A small image super-resolution model, trained from scratch: 32-pixel images, batches of 384.
Rows from block 3, named by matrix and row number. Rows with one number belong to one channel. Each number is 128 + 32 x the weight over its row's rms, rounded and kept within 0 to 255. All counts start at 0. Numbers have three digits each.
# convs0: first 3x3 conv (model.enc.1.1.convs.0.weight, 96x96x3x3), inputs 88-95, a 3x3 kernel for each
# convs1: second 3x3 conv (model.enc.1.1.convs.1.weight, 96x96x3x3, transposed), outputs 88-95, a 3x3 kernel for each
convs0.2:124121109155155101161153132133117097108122087107099101112123076162127131122125170146152174143154102147109111162113079170106117113104138124156126161160174148114172137114109085114133145127144119123183164037124141067142
convs1.2:115126117133154142145162108138112155152110160127110133150109129094133130148146167154105137106098116148134136125143138171157104094159060108127096158155101143158079180120143180146132163168098157145121135148118132153139
convs0.3:084080099142105118121102149118119090146121114146118162141135108105138127185163161062131073059095112095150108131087102145123070181164133075089110098085121107107167148138212119055132119076137130163154149084164107087141
convs1.3:087110145100173160123174156110129132155166158151107135177099106143078098149155149139132134181160136142176178152112125162137113128125096161130156115115181120153147182142134164147149159132107098157186067111157019074173
convs0.4:095108114090103137130143131141135110151141122143147111137144120140168155205160114165112135127077134115088129069126107124126101184164121106171139118149115124119133070115108063084102056117122061177173074095180099137132
convs1.4:143130114162128127138122150128069126136102121134112116148110134104097161138146188199195122155132107164164129189067111171090111172102186145135099114113153114135129084135071121122177149128119104110104043070153156177149
convs0.5:133173087129147118145135144187093114124091104116139124142115104134116131051107157107138190103112230100089218112117148156129112125116139110155106103058054158159129090085109105030101138104104134069075153062070154101095
convs1.5:105113108127121101139151086139145149125144191113110165128092148112148151099147085080113190170106226118147203131110136166122119112126107157165105109094092152123121102073146092063181128121109107144107075119168115146162
convs0.6:100136109107099120119100137146122080177147140189153149084153144079129167131131154096173104119149095123196155144122129238149107158145109124143171158166164117150147163158143129166125154185156111109163115095171122114141
convs1.6:100078108139084072098125102131113169141131150140122135133135118097158121156120183101045118101055143152129139115113142140059162127062092147114106152138116109080130060067131109103102130120108077149142057150120194255104
convs0.7:086096147138127098162156133120107101121097097130145167161234177142000000180056051130118122152102143144108123129204198131116106130074094145102128100126108140128120132108149099179167128142159120120150163157159151084124
convs1.7:103163134153152141086099141137129127122140152111066083142143159094116095144165077082101073092136089080091112106100111132106100078078113151111136142129091157181173097114083105134047119153093103073049167137159165089126
convs0.8:148088119118060083168145130160088142176161161168147139146070111088100183105147121101119083121105090144137115120152108116115155068088129104113129100093112126130188118140113160149143099100166122107156140117110101081148
convs1.8:171201179156183164157173140099090124136176101130100124075168114134172139121140153153118145078133136150138121136138091117118133093079026198134151149175196137129176148160186119137191097191137096127148058097136170185168
convs0.9:165152186132113130113151146118083185088104217154153162124132107136165118099195184145104127193151121199140071114135127124076092104102143140096121102152139120138122167144123209180130126089095196148114097129117120135110
convs1.9:110126106125155152115089135087092100201111164196155126102083117157132121121083158127116090070070121087075103176121136132150128135155115120105115175175152122132131169103113146101090080099101133075113144107146089132157
convs0.10:144114082120120144127089097117120093134170105127151094118111143124149149127058083178137101178164091180152125124112108159130118116104128075081161202203187164194170154145165087141159122193131124127147080107166108193151
convs1.10:116155117154169187112150118148117150119087141135120128142158091126130098094065052092107145163145155133140147173198181118174166123186134139189153152176155132079113082076070170115143133104103118110151170117086093053082
convs0.11:158148121138133098086088055097130126109123134087102135129174185097156154138111175093113142142189156074095105157113173123107147089135143139106128154139125139174103104104035121143095079088091126128089121146106128164088
convs1.11:190155112129115132133127162176163184199129161181065147122147181115149148128130118195070127215088114143080162146063128131000111162034140105115099169132063153154108128078129149106137130097089090134168152131129135128156
convs0.12:146140135129134125124115153168149144157129188151103155121073093122118147128101170125123108119118141101158160126133119116137176131096160138156150128132141101108120116057077154132116120126148126166110139127037124113127
convs1.12:107093141151147142139133110121100104075117139141137123136126170141111178131079099183171184204117155190141142160138144143100093134109127190146127168170165151103112087072117130132121140133092150118074137110071137167104
convs0.13:122085102129221225132155195133113173106085123121113130101047106165249208130210159149145127093129129104112153122150138130180165160195176081089089126122127141104134149147143143106108118073053179220142120105106104061117
convs1.13:087102123139119122117134156106087132097116149115091101078133148072106061070118112126087090106171155125159145120116095173088094096083072058057105084140126061081070111145186086088077135125143129101162108091134114085091
convs0.14:101072083130098098138108116099160120117198102116116122181100147133033123114082118126163113115134134098168132157128121117093130114088137080147069154136158118135141132119122113160137128129184163115160132189138079130144
convs1.14:082110136117128067153158150148137151177183156101147162130148146131133168147160169103127152113121129067150135121117102116113109117141180104125112103118135132195143140176154102087074107161149101076122110050115160129133
convs0.15:141123088179178132122159075119135157123129136140150181150093135114118129130102065127092074107096101107086093141133139114111136138112124107133140181180184160144154137159106136176130081102117129123131128158121116138109
convs1.15:147106111179098136146105166137163086146149105113132129120137110166148195115121117141105110163134086133138145094108110108064103107091136165154152145176188125156157090097170062118173078108182103098190096126171105097114
convs0.16:089105129153140136126133178122122133103130146093134151048088144128148089113085105149162122136217076119223112135170126162120061167126104145115147156165150106138150110192159130187150109158151150107130122119122135099147
convs1.16:159130166121154187151098197094149124154151182064127112124135172116119159162168210093104125126144180153097167162112163109091087123099119133197167150204135154147124155134130129113129131090122138095137202145147154120129
convs0.17:163094103116107052131110090129126122147100128120123114137195064147240158146061034135115160129106139095133139136182074081140122155115109125107113172131133125106103101111111119146119121131089171120185120060132131117164
convs1.17:152121139178129138091082124116124133141169128147144099160153104131166137149169087136140154137130195103075119141190172096152087140170168136133106142147128121126071130107113133131151161142134110126130158124138141150119
convs0.18:121121152123073123112122153131166159117162162096152103152149106146176120151109134130107140124156111144136127146194155174123148134133130101150148132077119151139156159093062204169154170187163204101100163105149166079067
convs1.18:118074101179141154162137148099104160032115099068109138163120147105087105081090082144144155102133145148116120122184111172145162157162141149116125093093109130141126105106099110102088125110079175117102167123102188112103
convs0.19:132138115147165144085109155123132142135118127079127111147125128089102198186158112087088107100057135073072107196135121140190207136143126137152149134092154159119177126098094130128066191138155134115137129138091158163120
convs1.19:145122127099091114063082111123169162091125101152174167158142152074081086154182190133103110195144146155160137126120113079069109086095084106123147066097112149163141142070099087072082132140148152092130105116127069048055
convs0.20:113123170129152164099108176103070097104130175093152151174149144077110169150070105125095139149150187145138151146171213119162145162098153102101079112103111117108125164121103142129144103107175104154151080076064096117068
convs1.20:149142109082133117069107127107102210146122171095123120127171164102117118132124146128096121066062099082083124095109091146109126113125113112087114118120166136147162170127185131110134114087107220119124173200139123122111
convs0.21:128123117152192153131110113106134135120072141132141193136103143152168133155157171151122123185066123200098151138154154123153144206141150134102133179165174202202175174108084200101107156074116117158156143137110104125138
convs1.21:162161134142081089129079084129181201160134129158196105101109124140126175137126146090157154120171207110162193123126124092123136121163176108070050119107080128107091129188138155154100138099135163105158159160112141184098
convs0.22:165053014138160099104131102125156132137144163184172160130130078131103080127112158060147132116174172136149145091105070144136135085109135135105124138080106176162185122160121112114117149176133105094112055112080137203112
convs1.22:145151174175159148205154198063084105057046083093094090115147106153123130133087124155052090137091134120099147167139139162154131178158115134165140159180157108133138189157143168110110230109104188109145120076140124174158
convs0.23:143119118109107120113131140126135166126133152141115131068090116132128060145152096152107177173061108215085055135152145117142141096141120116134113194109108159110112139119116144096125172126101124119115144168116160189068
convs1.23:103104157154140164113142149117161126111144104151158153146096113129126148145096144029094118147129192136094119090183134018035139106124131167133163079108150137158169149073115221138160134091074143125142088115127160073179
convs0.24:175170131143142097084086106134113134153109107162136124090089178126081123114113198121141081124143112072159123099174164100124122156155141138122126078120203130132177081114193070097192056103157156073130214089137143078123
convs1.24:138100132160099109164132130110145168079116113112179128126096159128140199158141221135135151103124138149104054182127146146126149104136148137132148152114145151121176122177229117112184178143139135144120161136143160171090
convs0.25:092079144127083094063079101131193171165156106103108126112072154143235153143140127141108079149139142118123085152128126176188132135177110103131103102127110097096095162166126112056049151144159139166163133119149134135136
convs1.25:125053058105049034133112117145111082143120127108079106086132181051089106076113129107179140150126150130152106097120085066147055139144112111131142145153176150157120150110078120064102132139151130162125083095077058081072
convs0.26:121139111135134129120154182106106114118123088114137112107131114098120108156158109122135155169118179165167156137168135127163142141150137142118110175154142137130110139142133093128154105131145118125105073160077071183100
convs1.26:141150123125145110119140131149087133161121070177145147173136097127120082108140121133122117146151110111141123144201110195192146133162114099145130099128109058137148073197116061155147096199128134112192147160123126164121
convs0.27:140149166081088150144140182188171134165132080162156134069042130111086098127150173096115123121072086125111117059070092062057085152173152074067093080100129101103127117184096116176160088091159119121143145127149146158211
convs1.27:119104127159146167128150151140122103131105175151106127132135107136166081100077149166151148172172183156121173150174148122109091076073075114106154182158161116142159133155178107133141071118069105107101145084109131098142
convs0.28:096105113090087126086100109105151133195137143142101131218070045116104038128155189135147124078143137086090118192093063111125115082167132144151169112159161132184181120118195100131173118077138128178163103127139073087116
convs1.28:163136112117102115149093141129153106108125134092099149177107108143113144136138133087178126114179170144156095139128179053085156122159195145150114111081071093136104112136107117123094109151205076079113143136078117117127
convs0.29:114121149100105114095121140162131128153125141121087124118154121084167165096133178141120104118123085097090099160134120135123140139126143180145142152151120149111152158154141110118106112147163094102109129136120157102149
convs1.29:114115117164139167174107112109102214131114194156091166112102130118063146154061110153093164128074122134103094123170077121161078136113098164072138098074119144136132177131154130136129077140105096078173087125174140152113
convs0.30:138134142143134132103153150133126114127126132147140132117145129119143168108134081129136120099179108107124131116166151059127099071090107191158128146164121152123158096132097119165144105099146093099076134134126101130164
convs1.30:147156124137180139154108132148164138145143129118105139113142143164170176094141120148161153092155130220192206158168161083145109062145145121116097170160140137101129095099171103087139095120147117111086164152165147158100
convs0.31:112115192158227241128161255126104100098093100124126145155133142125097152112088104105161137140118120166121087150098136157104147126118150161109082190089071201091048104112158118115134137131101148122128119127126140127074
convs1.31:109030094118059086141127126117104157147106133188152168127154122141131142201158141091071116138078166125129169079130136079077148098120154094142093103131169133139120097092154151088144156113140122094105177175078092127119
convs0.32:124145161120118131099090143104110154127103130121111089085094091151156130179102110114156168069118162105125134191098186221108143167088146146135082159135041138118071136105147126073109116099107084115113137140122118125067
convs1.32:094075108106099140099098158158120094127110140125128149143158089140130114118131111149120133105070116080095158121166160122109105129134105091085118090072134105065119129139113118190118105208119160145120184163059182148120
convs0.33:113118176104071117142108097101094092124148141175138158145118123070058100095134156163119162144140157140098107119114151097075091176149088127134140150161108199198081181142128142188136103133099126148084163092076183122064
convs1.33:143076112145148168084100121151106105163159179118184164181121133125148148128104072097092160152116123120107153116156191150118104151126124132130063096108099134127129129110152109132165145098150083149148188150127154108110
convs0.34:157155148119083094128102120141129111123098138126120137155150096094025025140137114116049109117072157157124180129132136167091101135088106156131116157171133099097147114146131115140087122091090083152111158233093113146097
convs1.34:128096129116066154125061173121081137191099122147134111121098145123110135180156133141139142113118069130135121141087115148153144126061106098091100113140151042093137174117146209136151172123137149123117170148094100134090
convs0.35:092132141072076147134140162168157116152205136110101099186161043132133097106150106151150165108079099140047144184095071195088083137153169158115117134176132104151132145168184121132147145152119144112180123098157108108148
convs1.35:134146107128156087107136098119143092091137098121100161142118098143080133161125130106158121137166161097135158148153128142098123128085091164122158094148162137109178153173137122120140148123052161193182101071112147097146
convs0.36:095090041096113105102129106087085136108159130141141103155111121099105181150105082100114164036138129098090116131156076093088128108088138128116108124129124148109123079118145074080108044098089182140120119108075115087086
convs1.36:155121136117121144123138145102144158152187119115134071122173187189152113149175166152134170107084124127145132151143148111153153101066061159145162121120118118086100164141116142142153108138153187194104060121128152141117
convs0.37:170126177159152170148135164149134094165105059146120106108102137138138157154124100088146145148179140180226169140135141171174139152145145158143097120123098095089099164177138147154194152141180113135106090039072110096102
convs1.37:127100095155144099105130140156164145117123154134131159151110078159144158174141197087078107124109136131124147099121152073099133079072134172152170143117139097148126094088106146083088137096119110106160155084082152151104
convs0.38:131109143166133097115166150121136117127117114127124125137125092150096093091102204114108150108100146130098183180091078172120063110155148151095090154168136073130130118138122086125090103121114125137129081110099130117101
convs1.38:079120157118095141138104149121128135109128172084114158126119160105048095078148093116162113122139121140108134148094158143133135142061083102169123119115102143139094146129180114099113150112093189130129177129168179135084
convs0.39:092167166137142208125152116140109068160123101122150117108127117047075155081096135065146116096199152094161083103090081127084103140150154105089098134140150190177170099060126139118128178160090127131065137090068171139058
convs1.39:159111138111097157101124132116120109124135081105158107134158123143151146142141082124114161145152119130122129167158133153154085138152148122100129132088181153105150097168082119198088160118132148138104161124115047113130
convs0.40:109102159145096124130087102149141088078126093161176146081076131133227126158088144138138110137163137168141161099128148177150118131115100121150149130116134132147138126101126107052121123126119132123124154122097088109111
convs1.40:122144153158080153119126131109148103131202042101160111108139099165138177151133105120129092128097123155166073064176076114120085108141086181125127156127171138091110124144158132144204119177141176126176059092086113098170
convs0.41:144134147098139204117167163144139135139128100126116139113133124092114154083084085167136077161132051129124119095084129132199241114137157133069055140072074160199112172132130139102151179137143126093123100100120160128104
convs1.41:138125127176159153125123115101135151116193167112142087139115089127129125124152214149122153130128141163174124125108116148142162139129143140136172134111173139148170128138122169111202143153178125166190097118105099109138
convs0.42:089036084156090140112101156121138124144126103136115117133118111116094134112090143123159150111130154189118191114128160110078153138097153141106141136050106111040053115100115095100145106130178172161120144121115122073063
convs1.42:149173182159113146176159159142152128145146128124151138110125113160180148156174142059095130055091081101126147119117072095086109112109109155108136104115179107098114143119083147206159125204154159122148120088096143095139
convs0.43:148147102134125123139158136120118120106094125108109127096125172052058079159084120109098108082131133070114106114139134112100153089066141124128120126158107100118075095088134166143118120137117101156092164144090142117087
convs1.43:122146129143124090139148126094143127079120115084154138146170121145140155159132156112121116083051108133123122157114149097118106113090126102110026097142061112112124131090071135127150137126134167116100139081072189127133
convs0.44:075123101096140131111143098110116152109118162113166197069077137111104108178119127161084135206072103163033112112111129116138123141118093117148138116158150117150156125131147142169103096107073119167126109212114093173122
convs1.44:153136157165166205159131182121121132089128112104114125106095155168101111172113111119127163109176175105169146178158160148116133129144157100111159085068100143159152152167190175118140195124127160118139181120171161080104
convs0.45:125113229099032104140110116105145149107132135121150137085085107128151097141089133107156121106161114018129073127140122131146140125126129098091077125160133083138100137137097128124128104121135180149089172090048157101107
convs1.45:103072071115103103130070127102137142120155130129202195163115136150073128161119169167109167134076120157111132135102157090082070155110093148175151172167129153137094170120116109103125149156197169166133149152094060026080
convs0.46:066105066101083127139132118126103116144124135153108123091147088095133138117076097163172169127113103171129098096064057156153129119130114095164140113154121078154082135147155129129103174255156150077125104125120127196131
convs1.46:156174102140149140127113097129110154180145092175153142112161199125109144152125168125112090108112093100122087163151114113145182144134172117096107110155132155110131171089111148134143148177136168124098167182164151126170
convs0.47:103157153124149163116141126183157138147115082133122097107096128103115079035069082126180095120176134120157108132126179098173144059119098096077111152119129176137139095047132125082126119101130134133153057123086098116090
convs1.47:128130107131137122096112097104127100101145127113097140180178182132041081103116112170172110089140181127113128092128108157150112143078109121113099124164154098125112111130098173204117088123127114115117179173189075059081
convs0.48:082117145107092144174129158194168204158144134130126132117173156118109135108116139123146138106110150134120159164145143139136150143176187126116087125125102095127092170101125172154137119138168142138169115152140156146135
convs1.48:130118127131158135152174107120114157128128202074096112104129129110151106131154124123145115077109090161165145087093092111132155091118119209192195210213192144138144122102100134108113158108159140136134109127118062074070
convs0.49:134108097155146142143088083103148140144151120167131097089192205205192000147128018114144117148186121122136112135131136135112068160140055123130174116082129097128095135138124084139217111135103133125143102096176077133127
convs1.49:121147136101113154125140152130135100093124100082086074130104148109024077097075107069052138109109114150159199132120117130137168123108089143115119116086130094073100198132119124068105134112132117146124097163142064080117
convs0.50:113070076167178141087109105133132134144130140120146117107047101128038144072187160143124156104121151135124125087095081107081141120140165179228157145176180085072091121195154110138147100080092147175144169113134170139131
convs1.50:118158143173150144157160091212123125148124139152098166097122102110062111109118183068100125133167138118130182136115131159150134119120082146091128115081086128139148132124151085149130107137166129150112147090101140106128
convs0.51:160160151111121136057092086139111137106147143141141127193135095142152181105122136108075104085143143099172190104190122128193099068147095184191136178192152117065112150113127122100097140100154118141091084124120052081097
convs1.51:171176156169160131145113095112133141130128161164163164165073118139140142134095121083084131103105158140092124176120151164092124061033094137096127130165165144176177149142107165145111126147185098170134106121128101148171
convs0.52:088057144104107142100119156146138144144109124144106112088119127076109113095144175143131128156129181161124152078149140076154145119205168135118109192161138107118111180199162157200151128161128130074088074081131082095132
convs1.52:107075114130090161198135179139094115168155131088060133083075161106102164134137197094108109150114159101096137150136124128120117124110100113135143121105108147159155168138152083065066111078112124160128160208192148150120
convs0.53:206200124137166108116143168088093124108132107095113123155158148140149136148143066120097128046123146121111138164162153177122139115116113096111128062069111167124101133144143069077120140145102156137136112171116170136154
convs1.53:161138158147075113121062071168175126124104117184144093113139129097114110083151144156115141167141197138114252115139139144112138093099072131143155121097095148165164167165136175125156112141130078133158082109098176162160
convs0.54:174158136174164110102127113139125123121101166111107179044054083102118120137104101113073096166114095136132131128123187132198192152171151121159145087098091114136131131169206146148134150123088108111119176171130149109155
convs1.54:114133149081104083127158100085188155131126146111105139120089085145169155162212159075108157096063071177149151099132163124166191109110147124102112141086144147143144146101128150107167110141122110161150115164125140128104
convs0.55:160164165150142100134171170190129069119107119109127151136175098185183114021040122133141127123135111122137095169177132182168097144088117109116139106118142122105137124106178121128202135128150187116126117096104159127141
convs1.55:094114115111113103105035078124137154166136097158172151184140191143121161151088087095127075188160146112105096153135146087104118120154104162103125135132136169133169105104126126100069139160111177160125187145140147143143
convs0.56:113096168151102155129101152129165141124158142127158117127142126144088095119127125165114130138122128126125150156157156155149134165159089133132163127167179115191138162089107116099177125118145149088153135107135153051135
convs1.56:127086162109095172113126139126124112099155136056074090106100173117156176148144153102142104162139103127139132146160085102132070094156121103132169079142196113173165190176123135178143145120155138163104147101123150079160
convs0.57:120129090078130139133103079150131125139136102152138110136088130092039140201219153115150103183160155128129165087090121058055171138128134177206123159152123114125128103113091076102094117166131168165167131140136138137130
convs1.57:118150110135115061110149110140147084110157070130171111139123145086073133121052091120095131134095131106148151110146109136123085109090123130066115110102122121139168127146181091063166134186161135138146155141137114125060
convs0.58:150131148119071114136126102108097080121131113110075074104107071123158194140173175150184142116143092170160138127093101109116123143139120173129103120159095144157171077096091151166104169196157160148154157114158080093134
convs1.58:146080118157121135152110122140123115135109154105100099188156104122118085155174172103116156087087177130088067119109099114125084191168134157118140139118133167148148107100153085095120078089069132167180116123163100143110
convs0.59:148059066187115042132134063120122099089106096111113118109136138123167154167096146081091145092095185173137147137181149117154137120116102073141142128117125123120105159158135148102114129101163148114146115126126082081163
convs1.59:123106115191116073193127115116150182098118175082175163149095154078093120104072085093114120077129153145144171112105100122067128146097162159139143138193152102147106132117173116087128100028077157062165129106170124103137
convs0.60:088113125124113110106137177140145134118238158152157142116092081165099062148247237117103131141125123102135165126124099110066038121165213149107112186154142186132116069100112148111150151126144110166093113179122107096150
convs1.60:064109088073118120154122131164121142150110187145111135146102158160092167122093205107192155141160111114148124173060104142061112191082128124130114123158136106196129151145143119123178091132120076118080160136189081075057
convs0.61:131127160155113121163061084134132088178157134121155170115119119133124179149124125136150196152142171156151149163095130161096154116127141148155143132121094105127093104136156113155120176168076124175164178146098159100075
convs1.61:146130147138111163124124091148133136098160110107112141095105101114125115119077075115096106112103091141134121151125137145093175168157145165128119134169144114147132113100143119155155149180175155144159121109120091090127
convs0.62:241182126137168045170191134118116092129135103139135145128144094141142135121163110130101128096119150088077219101130121141092111093079090141095150055048126065071122144152135147138128113167160113126103106154117140166171
convs1.62:171103150192112086202125067132145111106108070158129090108142157137114091133073086101077124112151197114110138134138138162155153141108179109066070097086091105095180176152138173118138134093134078134106116152156167212188
convs0.63:193112063145076050180189164140119120136122099144121136102094166139151201150117157046061142105124186164166148072109151099107121146131130124153164119153117094074058141108137166121091105120122143135159115079141108130138
convs1.63:132109111173104084173088072096118155095132142129141132167122161068064180104080090117092120185182145155159166128146143112143173135129145121166190112122147115160127123113159105113119148087104154154114094082063086124113
convs0.64:113110140118110183082101127159145114115104126094116139143183148086078058203135062079119096119127116143173139128106089139128151151123124086143145124198165097134123078090076075101116113056100116105122123116121111087097
convs1.64:134169161128124171129142148091163125074110131173161177163190128102176176156096073140092134136178171117135185171072153150064146137067160138103119120110112116116156105081156176146137148137158068113118148137078146104065
convs0.65:164106068208172073137207155143137128139125113153114106115156120071130110119128100076134089103114087126131117142105097141155143129146141072080096066072083099098083134146146130165140124153128118121083112118106153124099
convs1.65:142148181119146202112118207177164117184132149135109115148170118156188157159176144174089119194165150131127122165102142141139190099081140154131166152103109148175160107048105126073121104084142136133112120162133149177105
convs0.66:219137139181159131155139131148160171129145107105098095144145144121136118092145098152114147158137151106117149098113110115223193104156109148133137211118123221181141141147178114137146169147120096118105180106101171122174
convs1.66:094135117100168175127181153167174116130137129069067091157114147093147127147163144115137105182168105151157134087108108138140156120135146164149205132094141102121139164081083086039070136082135150133114098097081145083120
convs0.67:134111156125095131143106191153109160180117147144106141102127129124130117160154109139209078196119044115127109188122138180134115167193146116184132144135104109148114142146082119166090165155081089137142133098116125076096
convs1.67:092072152099112212087072150099114101125168111134134135119150137102120104163197135183141125168137103148139107112142050129097072144105150137104133160114186194106116115128143087133144145096131149118143064076140099095150
convs0.68:152173168119124180125129132101116143123166138115169163081103111141113089150102067185111152199127094169092062138217216129119161143082105150144109107139123147091113108084086106117109112170123120121149111099195102118129
convs1.68:092116141144093140104080145118129124116150115150185103151164108115130156127101108067145133108146121090065112098086100056125119065109122168124169135097113161161182180142128185093150133108135088082118174052115189126174
convs0.69:144152086108084048112146090099116143140175161141176130209148142111107112119163188099115118178188125114135069117105107102120062143252186109071059134121122128111131129147159113131093085108093172123128153092081185173072
convs1.69:149164133127124109118070100113091102120106126157157188135091128142152145089121107121148160145154118147116122173135125133110186173101152139153118107120128098107082173124132167138148140106128073095122114113166138161106
convs0.70:047087217058150252019105203151129134149108143134103159166102100136155127102095136078118126096111161147195130092101128093116105131136104135123080163096056183147102101112103143151091133136072108153086164136066142111111
convs1.70:146106144090113157099098157153123142110099115131100130132067163120091109107151159139124121122079189096161154148082153162087198155064153040095070116109112167108106131129127116114096167157137110149182103171183130127126
convs0.71:202208137181201174150208185100137148086140120097152123138163124167114099124089116096072143112106176148137186151177158122122153087120146113141129146147153082096122149113134171145195083082098125122166165116116146124069
convs1.71:066048038078056018128104035100158153104135131143181175136152147103149181118136193117135122121148129126106120147136120081132124112124118166098130162119144163130146109136172112093150164138179175143151143193144105113086
convs0.72:070105075092105063093134088174131144130105139144132198156099084179195132059117066118110143143128150165153178101125154155162149115107134115092087102112126127097095069099143070092161162140148091139095128123105181128081
convs1.72:129140127145164144148123136114114081165149105088113106148185102157145113085113114090064096102124148080089103125095151113157136127144118108114145101127107081109133135100183150102156173106151102178111180164119104148106
convs0.73:135139176151090128127069107078150176124189177143156128108096134078099134096180168139060053175079028161111000169110121091118137088111147119099101143117109077110136192113099169099053171162134121177110107128114116142123
convs1.73:140106140115099132158141125146145135140158086145159089111110103100106174140131113141184128139100110136127103107179111079095108071136154162116109131166148108118113138146124135129197141122152137168126127116126168113161
convs0.74:138083145119149152089080116140106144137128177145139143081094104098078148128165133127167124078046020117090081104128141063109111132181154066103143146183136132152120083108106158102084186165115138113115129153097159176147
convs1.74:130139156092147135103174195093155092147155146102134137143170105145125152102186164129139186104089094135139105146184131137182136138141135127099125128092127136063110169153138117184132114148082177117117122060151194113167
convs0.75:092128135091137153114125135126081112094104107144143081136136113095085119106145130135079114113101203092122255148164127130135121132124135120120115120141118116152074149103134118139144078156159105100161126076123139057137
convs1.75:109112163143108170112125158147137160127120131174165126104069149144147180122131130018097083099150152128107174114175122074060101103089141127146127122137149155174167080111135139123153122144133139170177126122092143138159
convs0.76:101067019108093023114142066117121138127150141176165149097091115135086103149121161147130096125112128097059125147150131156122156148093143079131140103108153131115132123114098134146121091138111172131147137118117171128098
convs1.76:121131136204192152148175146116098089197148194164118124154169153083120134164143160149113138180164188131129163142110142115089129139102113132115141101105124070068161093088113129147178133134168085126113151144102141147137
convs0.77:126073046130093069157142105120112124120123102101117090072134156115138222144065108147105097062139082096115085093163129067130141083137108180132119111124161123071103160080110157104182107142126223197150170144122125110155
convs1.77:145150147142173178090035124089149197153151156063104087119158171143153152059098133159091135106143214183124151110119148117135161103107145157133147119176127132169167125109130127148140126104077110126125123041150123120116
convs0.78:121115121127124127155152147142114098107127138099079108084119101128129089116141110119154166145130142149150101105100126111113117114121126084116103100132103125098087108104070172171075122129085133118080127175102073093093
convs1.78:115151117154124123187130169104147096170165109081099086140121105138152134102127125079095094092096115096065106098071085127068115150111111105104118079115096101127118114112122127140100091095091119066100135114127165135095
convs0.79:173192131152159128139180207140124138106110111179138150116142138134122092146186079119124146104131153167126163128141173077106088118156144085131181102104100133098111132171122108120088128150158093173094133133098077092106
convs1.79:050063084098081098136133084148073159129090158111096164137115098138133157112079100156076151148141142103111152196129156149146172144139152201170165138172120169177182158162173149124158127113110147170177133091101198109129
convs0.80:156122126219233216143119081118151146154150128115140132160201136119157155154103085184159152131130122146106135119158157058102093062103054162128171177122160178165160126099123098145145128174134127146121116149140123134177
convs1.80:118100092031008044142110092160121146120115115102130160125095106142118114119114140160160162152138131158154172104123123071117091146166187196177193198180200148125118126100122130100096130130124114154096095148124110076087
convs0.81:119089094169153097093138094170175091173108127094093115118172158094104114094129146114039082081085093123121142086103131068109151083106174189126172166150132147126110117075141140106104102126136119170118146164097206100116
convs1.81:125074128136149114174130157115185119127127082060149033107142141144149140101125130124098153077131123151111151145109122063169094089166128166151159167104134136114097170176171140082138167116212116179116098152153073138087
convs0.82:147153111123138128159134094142140141116124085080076095134165138130203122017054106149124156141123126141083140143201118140136137142117151125111134123100159106076157147114166134125141126155113117081140124136156115183152
convs1.82:140137157103092089129136135126214091131140080125185096095182153024123122126111103071031156132119162071023122138127160133127116150136099171177125158162130174124157096106174083097149120083159053086106126138082123125156
convs0.83:139070126186072089207116108152155092149167154161141136132066101084062115065084133142141156137129123109158118167122103102099087082118137143133192150118155090109117169148202161107153157114098175123133162183154128185134
convs1.83:108137145137149118152166131168141096131141099105128137155135120178127137177176144088075167139081119110123141123107086161134109195171116120107107115056113132059107109080121088096130097129098116061109125091122154089156
convs0.84:149166108151158121104078098090106097114110129123120158121217166080147062129078051136137105145131105165090063173181166093099055149139149140196132146187163131137169120118124130113137073124126107119105166102147102106139
convs1.84:149169112141119089129120111099079161150114156142162168112139101107151139110128119132170133145120153125098139155163099087140084138157111171118096109109141123111134113158154122122128137084177146143129146127134139137130
convs0.85:163139134107154167077074092157122128134085127124105158102155160087086126058092073058131095143186133136129154182171125081110139117118118135172135114077082164148129118163157114134106149196147133122162107055091111093102
convs1.85:138138126139117112161118118160139117173172152110078094083131082140200146094131105149085153127035074118147147116144141126121142040138158122109124129117146056082093159160133160120119143137124117159220135150129162145145
convs0.86:114112118141143145123129118150134110122119127121115097216227179143192176113055134140152144112139168116137162150204163181202162110114174113125107138107131124082121123091094165141128140145164103169137079117145115115128
convs1.86:198168213175125152125113123155184141143153152123140147149094114120106117064068085155133104104148156123121125104074106114078103102043073153152131147184153135212168105117125122163126107140115118103131102071136109084148
convs0.87:183142164131151110128129122105140108108118113088114132108168178141148191136104123139147123153193147136113109195231178082123120098126146124164167104215222118140185100089124126135139120127127074117177053073190126140129
convs1.87:105125124162111109107124116129112202130104171152128147110146127151125092087100164175184143075089130120128144144115134138130163139140126114105109160143106157148131118142123133060134103138175095147120083177151118143125
convs0.88:106131118136153138097115137168135103136111102117132138128113136159094106086148121158132108126134069144125104085093080173163115123158130118130181099114163121101141136098029166131088170122052172103093167123156147168145
convs1.88:143109132117089144157129192137114129177140134121102110146102184169122155138165145113094132082083100116113121124057105155149160158161187085173184101122163107094121155100099131090133154136128146178100077123109123103118
convs0.89:153152187153050105173087136130160142134102084097084123050057099132093106117147074173096142130161149078075153130121103124101111114126161164144122090159136132181191068140131140112083110137134160138165123118100162193144
convs1.89:115155137117158115059080106123177141110102142111110184166167171201140160181152166122135097126140138143149156167070130092049119149088117159158123165189167171149151186124111127116116090122142180090125155056125129086104